config.yaml
hop_length: 160
beta1: 0.9
lr_schedule: "step"
Rows from block 3 of the audio encoder of a small contrastive audio-text model, named by matrix and row number. Rows with one number belong to one channel. Each number is 50 + 15 x the weight over its row's rms, rounded and kept within 0 to 99. All counts start at 0. After the name is the row's rms in percent of the matrix's.
After each channel's rows are labels from the 100 clips, of 14976, where the channel reaches its highest value: "top examples" is what is common among them. Only what is clearly more common there than usual is listed. The data: single notes of musical instruments (NSynth).
# convs1: first pointwise conv (encoder.blocks.3.convs.1.weight, 96x96x1), inputs 0-95
# convs3: second pointwise conv (encoder.blocks.3.convs.3.weight, 96x96x1, transposed), outputs 0-95

convs1.17 117:73 51 59 43 61 54 40 63 57 57 44 59 55 31 34 41 46 39 64 74 42 54 68 63 43 50 85 35 28 36 37 60 57 59 49 39 59 63 58 63 33 50 68 28 60 45 45 70 38 33 48 52 53 65 69 64 64 34 61 46 70 63 46 82 69 03 31 21 52 55 27 52 29 32 59 32 33 34 52 39 37 46 63 38 74 38 50 35 35 13 51 54 65 53 62 38
convs3.17 070:28 66 34 50 44 26 44 73 60 68 57 52 59 52 52 37 50 31 43 54 45 54 66 47 56 64 58 78 61 22 18 68 40 56 39 38 39 30 73 70 31 44 55 28 62 60 55 65 16 33 33 25 48 41 46 45 63 36 41 24 50 54 37 65 61 67 34 53 68 41 29 71 50 71 38 64 56 61 25 47 35 40 60 65 42 30 15 30 27 50 38 54 40 51 65 55
top examples: guitar

convs1.80 100:50 68 65 42 51 41 39 33 39 52 40 59 44 45 20 58 46 61 67 55 36 26 52 36 73 62 44 59 34 43 65 37 37 34 76 39 61 54 64 50 37 43 29 67 55 69 55 15 46 46 43 71 46 55 30 39 51 46 62 43 37 72 19 21 47 57 77 62 57 38 50 81 53 38 73 66 64 45 70 75 65 86 37 36 48 32 40 39 49 55 40 67 27 25 44 59
convs3.80 114:44 31 61 37 45 40 44 69 51 76 47 47 57 33 58 45 44 50 61 44 45 37 48 39 30 50 49 70 46 72 70 43 63 41 37 70 75 48 54 49 64 66 65 57 28 61 61 48 22 73 68 46 33 32 60 71 71 53 72 46 29 29 31 40 35 73 43 68 43 67 14 60 87 28 52 57 39 52 32 73 66 41 57 75 43 70 51 24 50 66 34 53 41 65 63 54
top examples: octave 3; octave 2; pitch class D#; pitch class: B

convs1.86 103:41 67 52 50 35 39 67 64 51 57 54 63 44 22 85 46 63 66 67 68 33 59 43 42 75 41 30 68 58 33 66 17 50 31 39 57 31 46 37 69 48 30 56 45 62 45 36 39 64 68 21 82 43 52 69 30 45 45 79 61 40 25 50 48 61 43 61 78 45 24 40 61 35 36 44 65 50 40 58 44 51 73 22 81 60 39 47 58 62 65 65 43 48 44 55 55
convs3.86 089:24 20 50 25 35 41 20 68 41 53 57 58 22 53 76 42 25 42 55 61 73 55 34 30 61 49 41 80 55 54 59 27 48 56 43 55 80 61 60 41 33 53 76 52 24 53 48 50 46 59 88 57 22 56 47 46 33 58 67 53 35 28 58 56 35 48 50 67 46 57 46 72 59 26 51 73 38 43 54 52 30 56 47 68 39 61 45 69 57 61 35 60 34 73 58 66
top examples: octave 3; source: electronic; pitch class F#; note: F#3

convs1.67 085:58 35 60 81 26 64 62 41 45 70 59 65 23 59 45 29 56 56 66 74 47 67 39 27 99 60 50 57 66 46 54 30 52 53 68 43 38 54 30 47 50 48 33 46 55 75 59 25 64 27 36 63 53 58 48 53 58 31 65 39 72 45 33 79 50 30 65 50 57 58 53 44 30 34 63 56 53 36 51 32 54 66 58 37 55 40 66 34 50 50 39 48 29 58 80 28
convs3.67 103:32 63 42 62 47 39 36 61 41 54 57 34 44 66 24 63 79 47 55 44 58 47 74 47 71 56 50 64 19 29 50 63 36 49 28 44 34 40 39 43 40 23 36 60 32 43 51 34 54 49 40 58 79 66 62 40 23 47 28 40 55 83 56 33 65 37 62 24 53 66 64 28 16 60 64 50 46 34 30 47 46 26 29 35 33 28 72 53 49 47 47 56 28 57 37 63
top examples: octave 3; pitch class F#; note: F#3; note: D#3

convs1.50 097:64 38 25 61 62 55 69 20 22 73 45 50 60 26 65 58 59 55 49 53 60 72 73 39 27 30 44 57 47 39 50 22 64 76 19 36 59 64 62 27 40 60 70 65 68 65 70 60 49 64 80 62 39 34 46 54 50 49 62 69 58 44 43 66 36 70 62 55 50 43 38 54 66 51 34 63 35 45 34 27 36 58 39 44 57 74 13 68 55 42 61 50 67 41 53 60
convs3.50 101:40 78 48 67 60 38 64 43 43 79 53 64 60 42 63 59 25 14 61 74 53 49 45 50 16 47 49 58 63 51 58 61 61 31 31 66 54 41 55 36 59 39 57 41 65 70 48 34 65 68 70 53 58 54 71 57 50 61 73 13 56 18 44 40 36 68 53 74 54 68 35 65 60 56 23 51 48 43 26 52 44 63 26 72 68 64 65 45 68 58 41 25 55 52 59 60
top examples: octave 6; pitch class A; note: A6; pitch class: A#

convs1.33 098:41 42 72 59 35 59 50 47 69 58 55 46 40 68 54 41 59 19 41 50 46 63 43 38 12 37 70 57 53 47 41 36 60 57 53 18 30 78 61 36 36 44 46 32 55 57 38 47 45 41 39 62 27 28 45 70 36 55 28 47 67 40 68 55 54 38 54 29 24 71 56 58 70 44 20 23 64 49 13 33 32 30 72 50 63 57 30 41 72 45 54 57 27 63 39 47
convs3.33 076:53 56 44 56 53 56 59 26 49 14 70 21 42 69 18 24 65 72 37 32 63 43 39 58 71 69 49 47 53 40 33 31 41 42 46 24 27 38 32 67 39 40 52 56 34 48 52 61 46 40 21 59 56 42 60 46 34 49 35 42 69 54 61 29 66 27 44 32 54 37 60 35 25 58 62 25 67 53 53 44 54 32 66 43 59 32 80 76 56 45 58 77 60 47 68 40
top examples: octave 6; pitch class G#; note: G#6; note: A6

convs1.62 086:55 27 54 58 32 44 64 08 31 39 74 56 66 37 55 68 67 52 61 65 62 66 41 46 06 58 51 35 36 67 34 39 60 67 42 48 30 53 47 51 34 50 44 41 67 44 78 74 45 83 80 62 42 49 60 46 63 35 86 50 64 49 70 67 44 61 70 40 47 65 66 29 53 32 20 49 46 32 55 64 57 60 39 32 56 61 37 58 63 52 63 61 48 55 55 54
convs3.62 082:31 50 51 22 71 63 42 58 50 46 64 43 56 90 40 34 29 54 61 35 50 37 40 56 52 67 47 22 56 38 53 42 56 59 73 49 43 73 39 46 44 37 19 34 45 40 57 17 67 35 49 45 40 49 43 66 60 38 25 59 41 84 73 55 49 55 46 53 68 40 33 27 30 51 83 41 74 63 26 66 66 48 64 42 59 52 30 52 48 32 60 44 64 33 47 80
top examples: octave 6; pitch class A; note: A6; pitch class: A#