config.toml
encoder_widths = [96, 144, 208]
text_encoder_norm = "layernorm"
batch_size = 64
Rows from block 3 of the text encoder of a small contrastive audio-text model, named by matrix and row number. Rows with one number belong to one neuron. Each number is 128 + 32 x the weight over its row's rms, rounded and kept within 0 to 255. All counts start at 0. Numbers have three digits each.
After each neuron's rows are labels from the 100 texts, of 14976, where the neuron reaches its largest size: "fires on" is the input token at the peak. Only what is clearly more common there than usual is listed. The data: single notes of musical instruments (NSynth).
# gate: MLP gate (text_encoder.blocks.3.mlp.gate.weight, 512x192), inputs 112-139
# fc1: MLP up (text_encoder.blocks.3.mlp.fc1.weight, 512x192), inputs 112-139
# fc2: MLP down (text_encoder.blocks.3.mlp.fc2.weight, 192x512, transposed), outputs 112-139

gate.54:184162201166117099127096135178086181124123112125159095132137185146170156187125142109
fc1.54:141095133192138183146108080150110177062121081154114161144113120116173096111111109153
fc2.54:158095139073141130120164129194155093162156094155142138150183152107065110164140135091
fires on: "organ"; "<end>"; "25"; "75"

gate.287:118189145174117145112096085098138157100093110147170184130140116101158175116169094163
fc1.287:141080143081094087164140079145089156141129121128081142115098127085171117135101143066
fc2.287:096128159121129095107104166192104178056094118136165126172056150149118154111136173132
fires on: ","; "velocity"; "b3"

gate.358:194166135164151105119140126150095169099091110160138159129052110153108109145074152181
fc1.358:160143083117131121120137100100114145134114154175111147160096153137122121097090163182
fc2.358:118103175139103174103095212172118109114156141141120094102128147090127157085160147119
fires on: "1"; "7"; "2"; "6"

gate.237:201116115141061114143119141126092132083130133133069168096149175081135122123071144156
fc1.237:132077147131140112094091132149114114132156165111124156089161109144115108145068113122
fc2.237:159143080200081124124132075139093087128139160168108196145074187104172140143116128134
fires on: "velocity"

gate.51:167156090145125106104141140092094105108118147206147176149124105091083118120143110130
fc1.51:120114111098084114076188126128157100175154083169139159094157135114126141164089134162
fc2.51:087143104147119077121088102157137146050111075141137133177132138139155123137120116181
fires on: "d"; "d4"

gate.88:148181147171120115140147135195062148078076116153145111130110125103085184149098146116
fc1.88:153190176198122167118146138116114123140135029123113137122130080115121180129120140192
fc2.88:142121189094096125091098193127086088200154092120128112130104117159137128118091136102
fires on: "4"; "75"

gate.407:105140162184119142101071116127155192137111156188143110164148157182132142118110148196
fc1.407:083153098127105112099162102099169140114068142127179146125107106114077120110202105079
fc2.407:124095121056080112116165127157098047111088138161109170119116099102114128088095106078
fires on: "2"; "1"; "6"

gate.151:186122133124167105126164109160155183119112069123123112136108095120131083161102115085
fc1.151:102116128113104166158075143126110111096140109141151161143158144076081169134161053116
fc2.151:111152146192108124168095061108119126078088152154130155145081093140190143096081170143
fires on: "<end>"; "3"

gate.324:157160158127103098131113100149128162092088104096154128106145125058149176124142130095
fc1.324:136147153095119120080128157136127088108080159127170129154111101151110084150126158103
fc2.324:092118133106147160095165134069115108153130160119120155082190118098169161135166077108
fires on: "brass"

gate.318:136153140156105104185119103151105123091162099117163149125158095134168151174140177084
fc1.318:087084107147144150099125107084139150095166151133131112123147091102188089038065164161
fc2.318:111151151080118087140140174177144120120133155103119132154108160148071092121173110135
fires on: "organ"

gate.3:164137154153159097167128097140128167123117100088135137070125142175142133155173175105
fc1.3:116099091165150153110156109107112115146132087130100149154100088108174119123096080163
fc2.3:181120152116146130168144174162130146174097121113169109176137129123046073173115115067
fires on: "g"; "f6"

gate.261:198136151140137058080118137166057157038102120136126106153084141083115137134094115125
fc1.261:180124117074140083102125151124134104128065144169101106190085107065061085093109128175
fc2.261:110163136161175154110089155102126149098071166117105117145078130141055161098103092117
fires on: "7"; "6"; "2"; "1"

gate.186:166150167188183125148130092170087190132117113100123138141096135135115126164114183112
fc1.186:118115171164119132184154111184105101164162134114136176083093127084144102132123103078
fc2.186:155096107089089111124104101128114088137079126120128145156110114132092100099076105129
fires on: "7"; "6"; "2"; "1"

gate.349:144124122159132106176109157153128130123102158114101162102153139122101146153147197170
fc1.349:082054065069135120110126137126067144102172150061086146087094081056172168102109123139
fc2.349:137145109145074076138091150128124115067114158188149173156072171124092199082089136180
fires on: "g5"; "3"; "a3"

gate.50:169148111185100150197183127106078117092065091166121193135132113179102123150093136200
fc1.50:152059121193049122117186142131089083121149085178132143162150171078114129150132095147
fc2.50:140173142130152121110095127147095149091075091170197155185126127107113135095152091100
fires on: ","; "d4"

gate.353:206153172135127106152125107165085194124096142145126140113103153148130161131117183163
fc1.353:164118091155100125105161082085114131116103130175102160139133113128155105093098095188
fc2.353:122076147069111121116071160164153075161197134107141138134151173116126146113137128068
fires on: "<end>"; "75"; "25"; "100"

gate.32:134129158207126134222103155159090151121106096134066171103084109145172159159139125216
fc1.32:118149167134154128116137105136105162164155158090125142120142122117127133063080206142
fc2.32:128170101124097085082135122155189174180141100075119088121154172128141134126157109099
fires on: "velocity"; "e3"

gate.189:164166141169155136164146165167128123138109152078038159083159129119088150131116144144
fc1.189:120132117133183132051156116100153130124127161113160143162122147092111201156159086110
fc2.189:123135121133157164175109092145097070189078113077099146175086102140065140124112093107
fires on: "6"; "g5"; "0"

gate.467:122143116153119151160084083135143165132122138112132131070145079089161158126172119090
fc1.467:151120136109123097187126172134122155096088119115157140131131112131097096130131111059
fc2.467:073124088107167161170128105074191132176147131100090159075147102115166168124165137150
fires on: "brass"

gate.35:205138175123164135182119141151097172139125097106082132082134132147136115102135179122
fc1.35:086148179096090176154096113158109119156187163094109129106093174091109156140128117098
fc2.35:128168165145127064188088115151094126090167083138098055081080133129169119091119169169
fires on: "6"; "0"; "f7"

gate.305:171195124114136083124138112114105143128071122134136154172046068164123097115105141168
fc1.305:053117157105130152130087171161103099091142114119179106142155180120134130101155088105
fc2.305:157156130157178121185152095098114181100106082128104189122094070166159133152130170182
fires on: ","; "6"; "7"; "75"

gate.205:137131123149131157138071144108159197138087126172076130118070144121117115144110162131
fc1.205:116199075128121121115083096110123135107069170097121146156087172162159116106124123112
fc2.205:076115109129141094130176106138167084115179113108111064144104105119144159137134180098
fires on: "3"; "velocity"

gate.176:103132167154136134109114135093141110167167157191095159145112117101101129048082220147
fc1.176:067140133086146147147194192136105143102123172138153084145095146084093130156126063120
fc2.176:055098096148113145158152133097120082141112131080135071120126114101162177141155078131
fires on: "c4"; "f5"

gate.369:163138161113102117150144151117140148133112139031106058092101093119153176116156145161
fc1.369:168074166095147159186160091134144093115154171100091084142128150058140110088134107124
fc2.369:114115142154109064160081116093098130114136127084127135131146112087102190145099108085
fires on: "1"; "2"; "7"

gate.204:140168157175125118155113106157082181071068087139127151161055102140162143114090151124
fc1.204:148104111183121108084093098149138113082170129123161089095145146086164199120123125143
fc2.204:137145154138110075138133085175085100126166139095148143132097155112121140103169158082
fires on: "50"

gate.11:124115122175168071152110107169135153121075137145138159114115157109157136078058175160
fc1.11:101137149086134165098161172184110086169141191108112163107162128097157166119104160092
fc2.11:129118122171096070149175077109168213071068158166111078131127112135103091093126103172
fires on: "e3"; "f3"; "25"; "1"

gate.327:164104146171111161140144124161101120139124111156110159162105107122134138106079210142
fc1.327:142153127147102202110146091146132135126159109092103068126149142126154196169131097117
fc2.327:021166153110124123181148150103131110114142186110123141074205136122116173181136093124
fires on: "c5"; "g5"; "c4"

gate.173:144164153202139151115157106106110163063058127130120143140057080096117142114096126169
fc1.173:114096109098089087059139109110108068102122186175121150127129178105135149149125142102
fc2.173:066184133130133115146099099180092132064126127102151107170129107131154139142151117067
fires on: ","; "100"; "75"

gate.21:148139205109139153183100162189147118152151072103146100113153130149096131200139117057
fc1.21:138160144110146127122107168107133167119077179085158128153099118157114154161177102122
fc2.21:097115124165154167124129085097157164098123157184083152097119102139147130108120168166
fires on: "#"; ","

gate.354:204160181134120082135091131166144126118108097088164112099165145114095174173171116115
fc1.354:130138141137102108184092113165134121143124148136101148108153147191169156134175160111
fc2.354:108152142167151125125072093095105162071138154121117115049101117140209165093139175166
fires on: "g"; "f6"

gate.226:138152128143152112095134082115107162109080101139123151147091094115112114122125160105
fc1.226:134068106164084132081156115185068128144085065124163128113102116090156060105126108144
fc2.226:151095125101083188059139126143118142108060138081188128173118146130094166078146134103
fires on: "#"; "5"

gate.65:139172115156183135162167080122096168154088118126124155112082105141155127172101128186
fc1.65:113100110105090126123195137081131129111147089086156125096168154037084125160132074105
fc2.65:129162145195120168096175094126102206095133088131117120147109100136114080099158086136
fires on: "d"

gate.247:235162161176141124127158104163092165123118061148094166121102131116120121178124146128
fc1.247:161108130116044105133174097141127085094154110144159132128138144038159086186133144107
fc2.247:080151119194104110145061119167105175083143114113106171092118098111173103138156116168
fires on: "c"; "d5"; "d4"

gate.244:147139116225140102120083103158093129086154076170103165163098147155121131139124192164
fc1.244:145130130133100156173129107171074145130120084063127171071135062138154142145173159142
fc2.244:126123186156063094066117100072124128076157088192187168140120129125106090069116157142
fires on: "g"; "f6"

gate.490:211129161153121151107151100147124165106096122152115135113109152116150150152085144155
fc1.490:126122127101090132182149112147073136096157061112103127125138111113144152208157139104
fc2.490:116159108089117082133104085144162172091172107073174146166123156152109107179127076126
fires on: "string"; "d2"; "50"

gate.137:144196118165138172148180103136111175113041109127124172107081074132103143165157124136
fc1.137:129097099057145168139180132145138141195146115097103079078161134083109075175126117084
fc2.137:152155162140183164114137146155099161098126087102180123128125111138114140056134082138
fires on: "6"; "g"; "d2"; "2"

gate.446:188134112157110146205113103145116170107094096136106198070113139127157165145106157139
fc1.446:130135120110155103126153130162145135171131144118154076099093113123113116127139120112
fc2.446:049089093164103114158103162074130175135103146116142072135168136137157132106150078116
fires on: "#"

gate.202:246159143113135141128182099143145175071091064135186110125132167110133117160116133061
fc1.202:074135114114169144204073106133084172155142100097117071144078134210108186077131139119
fc2.202:175166127121089134096159101133120104172162079187145107150139152137141181174109153076
fires on: "d5"; "<end>"; "d4"

gate.494:126158136178148095130098131143100157095074159111154138130066114112134204138154135156
fc1.494:112143149176174153082098131162137129097216094160145087156159188133169124107161106132
fc2.494:117175081126127093145104140091140144136128122133131120137158099162167129139088158149
fires on: "a"; "50"

gate.162:175155189168131085154116130190042127085061068106165138160078125104122116129095145064
fc1.162:120126116156124144209140119152173106182136138077122139086140156165149140137160135135
fc2.162:155095108113102133124123120123149109150167126145089137107134125113156144147165090095
fires on: "4"; "75"; "25"

gate.379:190186185153164097132147127175100160113073070141111151130063086152122157172138141120
fc1.379:172141189163187188185067117134180103090131111130132111097135132160169142143156151067
fc2.379:115139108116159146115115079103084084102125099078199132172095119079152106143152121139
fires on: "g"; "50"; "f6"

gate.180:121109145146092125089083128119150147099200119136124096137153152092150185121170119123
fc1.180:129089129143134142175129086133222147172179090093076119094157138137161135137161137089
fc2.180:145166128127123140130123075085151162125118134079112085115147154115137167118173126136
fires on: "50"; "a2"; "a"

gate.228:144150161199140120103108101160084184075072086136122105141073148132173132080100174101
fc1.228:114096120138172136182124122116096113127166126143097167085175087201124091172131143135
fc2.228:184093132160085143104163128175109110180160097170149113085191141109155145125085165092
fires on: "4"; "25"; "100"; "75"

gate.39:122152102141151147140173098139154146135135088121133101092134133132172123173172122145
fc1.39:105109112121088094097117149100160135147164080113116093091093135080104137101123117048
fc2.39:173138132118137107140118113068164139107110192159106136138147084140118101071082155117
fires on: "#"

gate.19:163083146145078129139121135165114133138127079167099143115142148107148072166069156083
fc1.19:166121111119106050089149056113108109094072156127170151122123136141143146162138086098
fc2.19:121115052135108147108148152070119074139122159183090177159139126128121138133116098207
fires on: "d5"; "d4"; "75"; "25"

gate.345:156135178161147107132148137109150169147118121131074155099097127096124176108144184167
fc1.345:080123144142130111117093141091153107163133144133117099138101155160119191172164164094
fc2.345:115127106146064090097120183126147179095165165137097114130159125116079081144110160126
fires on: "5"; "25"; "75"

gate.43:169119126146123130161107065161105115095148099139128139056159095090155093132109149082
fc1.43:125151142123125164077085121091139142171117185082112131092164104146139207125207146147
fc2.43:134098180162141070129162161117110187093093100107109119108056135115125107125108187147
fires on: "50"; "organ"

gate.448:153153152127160093191128077141068152111071106143124143119079119173170111146114161101
fc1.448:107117161129134125140105138114115151105139140115161100136138172066120208127181089168
fc2.448:164126167112130105212179135187113162109141073146131137054109087163138153125134096099
fires on: "3"; "25"

gate.450:149127118135116142117174096114106127119086149088066174075131101103166112160133129136
fc1.450:116088102120097124107181091075111132110112146108103112137110070089138120078135090135
fc2.450:165157168177127152106155136159148181124106104096130111112071114086108121127133118103
fires on: "string"; "50"

gate.10:132135134195115091144145072119018153069071115161112155110122104129166179122092152162
fc1.10:177135161156131145139119137156165166167147104160122161115093104193101142136095167181
fc2.10:144138112111122101085139115129111068124109105200175128156162117070156102121097101111
fires on: "4"; "velocity"; "25"

gate.133:148153139148113124167120094168086133092120104134149149093125151110129142131129175081
fc1.133:120126158041130129113116175135162114160136123095134088126166125101094098201153122025
fc2.133:083115126182082188109083152106130151102105203124103111139109082119120154093105136199
fires on: "50"

gate.374:175144156102120033137139129125080170102080102099176146153071093131095132084143169127
fc1.374:157085089129104131177108161147109076126077133106126156135133120156092160166133108147
fc2.374:102105142145061126113081056119147113120129134110089144130128154102142104129128151112
fires on: "4"; "25"; "75"

gate.2:152139141162136156128126089126076123096077107143070138079103114098133119116100120144
fc1.2:142082151115126101128064139215166164161187055152127136067164153135186083165102178074
fc2.2:096120154156076098148120136124095066124078159184125113127146177159122121119090172154
fires on: "a"; "50"

gate.292:185135157127143096170082112193123185126137106091141122118121143125135177156127180088
fc1.292:160137138063171118150119185181149110192095164079162075149135130150060123137134130097
fc2.292:089149098132129174143121118101092116075078137118143107155115111137123171102134083187
fires on: "organ"; "25"

gate.84:204160141167166120157157107154106183096075072153124157104078080138104145113089163128
fc1.84:119186143145089120105113172153164157105153138150119085136115163163154177098108199084
fc2.84:103173189194140094150102074137110085108124135086160136115083130151111101093159150169
fires on: "g"; "25"; "50"; "f6"

gate.480:164119142160088113188134106179065146099141088155081190105148146140148114183118163135
fc1.480:104141088130100133136135132110142104116106132127105131098122139143143186141127110187
fc2.480:168110139121179137114108063194137101141152095137171107178165093112145053118101124056
fires on: "d4"; "d3"; "d5"

gate.49:203145162148149083145124118194131164114124102108178143120100089168085127155169143075
fc1.49:143095097148092158140173113194112121076135088134050098091092173098166083116102141153
fc2.49:142142114114090112124096171163067096154134128172148161172145170146150106111125106108
fires on: "#"; "5"

gate.476:175074102173076125182157123166093109118148058169086156131141148096143094152077133145
fc1.476:131129134157123156153152182145118154114111084169120123157110112174103079118078147137
fc2.476:132162182081144093119103137154131154117101113133208088146128131143105100107134138069
fires on: "d5"; "velocity"; "d4"

gate.73:128086137157103148076085117099128159067168105121172107143160146082129167095137121102
fc1.73:134146162111141090077131183133083128077081189181169106195058162114121134071117133172
fc2.73:118098121110161094148156157161135088158138123157153165130144107193095079148104158104
fires on: "brass"

gate.188:166141125225133123122159103126103155077067085133153172124102094148135125135135137138
fc1.188:180148139205159111065132145189166132075071108111152146131140129080081087174115107134
fc2.188:148147073125136067197107106066122090197072105134101112135171150100130121148162108149
fires on: "organ"

gate.288:179117140151098121184148134139084108124088105140113135089148154094149161167140103104
fc1.288:128158167149134139128105119089070081078152105136172190096105110124123170206145120097
fc2.288:189163088126123162079138102153183173064077106129125114133086069135126051091088098150
fires on: "c"; "d5"; "d4"

gate.222:131153184192127127170128156171110202163086064165112131166058118152096072150128183126
fc1.222:147100115129136132076156169089175126135108106052167130137191089142130171138164143093
fc2.222:144110173182085136186123085206118163064145113161135149079103144111119172141121141082
fires on: "7"; "1"; "6"; "2"

gate.405:184137143168114098147174112142099156096107136138144171101137096127161130203100080150
fc1.405:119131132110110154130128139184130105152138160050148067149141134124098161174152079117
fc2.405:169121116153077129150138149097132062180161123058073171064147087065100164138138131119
fires on: "d"; "d4"

gate.384:198092152112098118152114139178132107151131104142105121106158185109096139154101147086
fc1.384:136109105190111155155137192133095117143106138178104146136099105115129150089077122170
fc2.384:141099183065146141103140134146156147146144105136188077148156122133095077122117147038
fires on: ","; "velocity"

gate.412:157113141119119072140154033169062145088131080142162150112140115142169107158110164102
fc1.412:159128095123177082153148074139078121125137103186127142148123103176186109104088162164
fc2.412:082146139039103152069077170122187118186146172094126114121176150160092139114167139123
fires on: "velocity"

gate.239:185135120127161130152178133134114140158121121173065160133095104174129111150082145190
fc1.239:086115087137079121111107148096132110106136157116153088086162154089141124155139090103
fc2.239:106161113132155097115182109089131144149080100142189157144133089137101091162171093162
fires on: "g5"; "c5"; "f5"

gate.190:162168171167152107138110084158128159107123038155185117130093122137143154171153128098
fc1.190:151137117158131108105081151149126088174150110170076127069119193200212125091110135170
fc2.190:134147144118188120093107094151152114115112151152175075145100107093146110147122141113
fires on: "g"; "f6"

gate.326:144176092130148062121143081073064126122120122137118206140088132165126145120119122197
fc1.326:075121098097100137153132170146154137124153100067172138137080143122128144135133101150
fc2.326:091081153110077126157150159106107127174148175113083120160127083077152128165104087133
fires on: "d"

gate.191:132086160091095104101151122113111128111142145068096095115114113087106145226108084101
fc1.191:099103151125158203156092129185152093131097110081124107139114169101158122149116141144
fc2.191:074138134126124107162115115106112176119155115135151143108170091175082089117083137094
fires on: "keyboard"; "1"; "2"

gate.420:203152189181107123165150106170057186089096118131135146133096116109142173140091162143
fc1.420:151119143095170108101158137196123136192124117160142105110105141105159123106152139144
fc2.420:091158177171187059076136139141118150122144131132117056170120175109089107118131152104
fires on: "g"; "f6"

gate.69:108122163154102193157074080097156124144177113096121086066169138137177186131111153045
fc1.69:140140084086102090127189157148106100113073142158188167167092111134076075129147074145
fc2.69:088130103061142123149138167119107073144114131132135142166172133132097108129132095113
fires on: "2"; "1"; "50"; "a"

gate.417:192154177133178071141157104189101163147047052140119156134063139169090108163116156107
fc1.417:169079071153107142151188118100121139175102159160099143084089101140137146149096154153
fc2.417:163143156076181136082162093160200089136129113118126132126113111101129133132140086122
fires on: "4"; "velocity"; "75"

gate.136:200144172119112114194094105150103160138136148115103143112115169147151157125126199136
fc1.136:097108129163153156135128119099131158071108079138124157138095120154155146091098119210
fc2.136:166053120082084119149149104142139086161158100136123114160162136111143107203124161094
fires on: "6"; "0"; "f7"; "25"

gate.14:156156166185152131177126143117108171094103089125092141121086102157119170096147145184
fc1.14:083162150130134157126072086079158142111140168081167105087102167153187123122141182127
fc2.14:173142093098162075053170161110179131186096144126142092101078161101100151162148100095
fires on: "brass"

gate.351:196130169130159067167128072146107114136133090123147144120129095161174127156123171098
fc1.351:112167167135105124135098201129127171147102184102112121149104154152072165106131164161
fc2.351:113151107203125119136143081132101167055107114166108163121088120132210151105127171167
fires on: "velocity"; "50"

gate.509:132101138201146167180169113129132180108134132162124100159141115086171087154104180093
fc1.509:125133079085167099144113153181111079094130130162119098174109188165120147079092176125
fc2.509:157110153139137125161134106110166111141176177092137095162156099183159090161124159100
fires on: "keyboard"; "50"

gate.479:231121169196117128176147114150070170100111082142093150116071111110132123119104191166
fc1.479:095105101087169131099164137057146124167108134087097121122143101161117117086136112150
fc2.479:131116123096101173141106153152182109145197152141140123122170157141121178157091128107
fires on: "g5"; "g"; "f6"

gate.307:183146125166147118121137141111120138128078126168073136134087113174130120089087189210
fc1.307:206160127106159066112179133135145115131112122169094126165098101167134086109075164153
fc2.307:129120124121132138137082144152121081119178111121067153146143189094129159129094201121
fires on: "d"; "g5"

gate.70:207119143107140143201139130192131116165136081109079143131146141135089121197126136112
fc1.70:146161096146114150134147130090100141161088168124071141140143107090134154062070101205
fc2.70:170092093082072170137118137125132067169175092111167138118213130095120115142149139147
fires on: "f"; "g5"

gate.193:128130133130135118153137100141133149180144098122149105062118161118118148180100149114
fc1.193:068165105129137114088087163087152153160194180095122105084195125154123159131131121089
fc2.193:112157096144168112137118123121121146105109156127110115092125106141147121061134159131
fires on: "5"; "g"; "3"; "f6"

gate.74:149096128142149092157077141099127119102089127123062125133104122147198172101134182194
fc1.74:118083108145170145108151074137147094123137112169120126093119139092116098079099201134
fc2.74:124138143167111070145070136125101133116131170178128121138089160116145085110135198096
fires on: "c5"; "f5"; "a3"

gate.453:169101173102095139170107147115112140157115103111074148091111146085086135134140136117
fc1.453:142176084158161160162113129084081164087050113180108136218101119158079160164151107182
fc2.453:110180127071118111129168101123099113145070139093114139123106107183093102137166095170
fires on: "a"; "velocity"

gate.26:179160155137141101177169124117152147140100137121078137123112149187081105129103182156
fc1.26:148143127093111132120117144151131132142150135110122103134152148121084105124112172140
fc2.26:083133153128109130129091120133124168081148136083142100118115129091179211064174139158
fires on: "6"; "0"; "75"

gate.215:175172105156156134158182114087093149101068104151127136104092124129100157174104136161
fc1.215:145160132114120124077150148149122156174097081159082094141153095132147187154175164081
fc2.215:113070157083097143144109135179110122159101165093111116098106179110139077158133084162
fires on: "<end>"; "4"

gate.282:204130179169136100119105123114114139103104112142067167100085174135177157095072179160
fc1.282:112089144073153081151138152112121136159165130184151141179142120079180121047103138155
fc2.282:189137136129153122155108133199150113101062122137160140098099093086109143187101100090
fires on: "d"; "2"; "1"

gate.495:145162121203117126139092070108094170074094087135118171138090106101138174117153148140
fc1.495:098167141107172151112118145125129120082107106151149085161098159104058125151119095111
fc2.495:098106134121115156116139127102107111137111148098148171072133094124131096106120064193
fires on: "organ"

gate.285:199182157166142134155150128158098153122077110142118140094080106129111123181108157135
fc1.285:111100118073147063157097094097131096143095148116162123129112122147110104169115115157
fc2.285:062174160173094155116156162123092133083139136087096116081112140065145145102163108152
fires on: "75"; "50"; "25"

gate.297:155098142151101087105123062164084120112144076159147098132154141103216097124114139061
fc1.297:096165162124178140082134146140192150125087125101189081180111092144103110143179127088
fc2.297:096123126082119099124144180166052137104109129130196081188080128129115082112086082085
fires on: "<end>"; "3"; "127"

gate.273:121152141124164088121139125132116148141123141105164083141115110115100119188172076100
fc1.273:127128146091128131143150170133168143156126127112143111103159115161102111189175110075
fc2.273:158091126181118116149089134124101136152175127175092134119162093165175138129098182128
fires on: ","; "75"; "25"

gate.430:192164152220150145126103132114099161105103122134088209145096107191145165111089180161
fc1.430:120168141064157123086166149113144136131106122119122171149092078151106096144101090137
fc2.430:137072122145095138153114175120091101125130191117070169110106155064132156061081155149
fires on: "50"; "g"; "f6"

gate.317:134124160161122135139119094176090131099109067150149097110111118112170105139108173120
fc1.317:152146119119176111168121112080124157181154109145072136108122142198169110151142143163
fc2.317:179107195162166149101129085136147165150144118112105123118157157180103163144125187126
fires on: "velocity"; "75"; "25"

gate.270:082128175094157089123115115148119179107086081149147095106160159088113088105154093160
fc1.270:154079088126149114087171116126106165118137158067149079094116090128130182132118137052
fc2.270:150079159090137167105098123201129116170128102154153119082178105143045136109154075151
fires on: "g4"; "velocity"; "f4"

gate.12:184134133106100059109137083139086100123110144142094143120121151107155126145116151161
fc1.12:141069119120117147170121111133112096160157102158134116110151138119119094158118117079
fc2.12:088143061151084136134103136089148114136152173144054188072124145134156148130125147215
fires on: "3"; "velocity"; "75"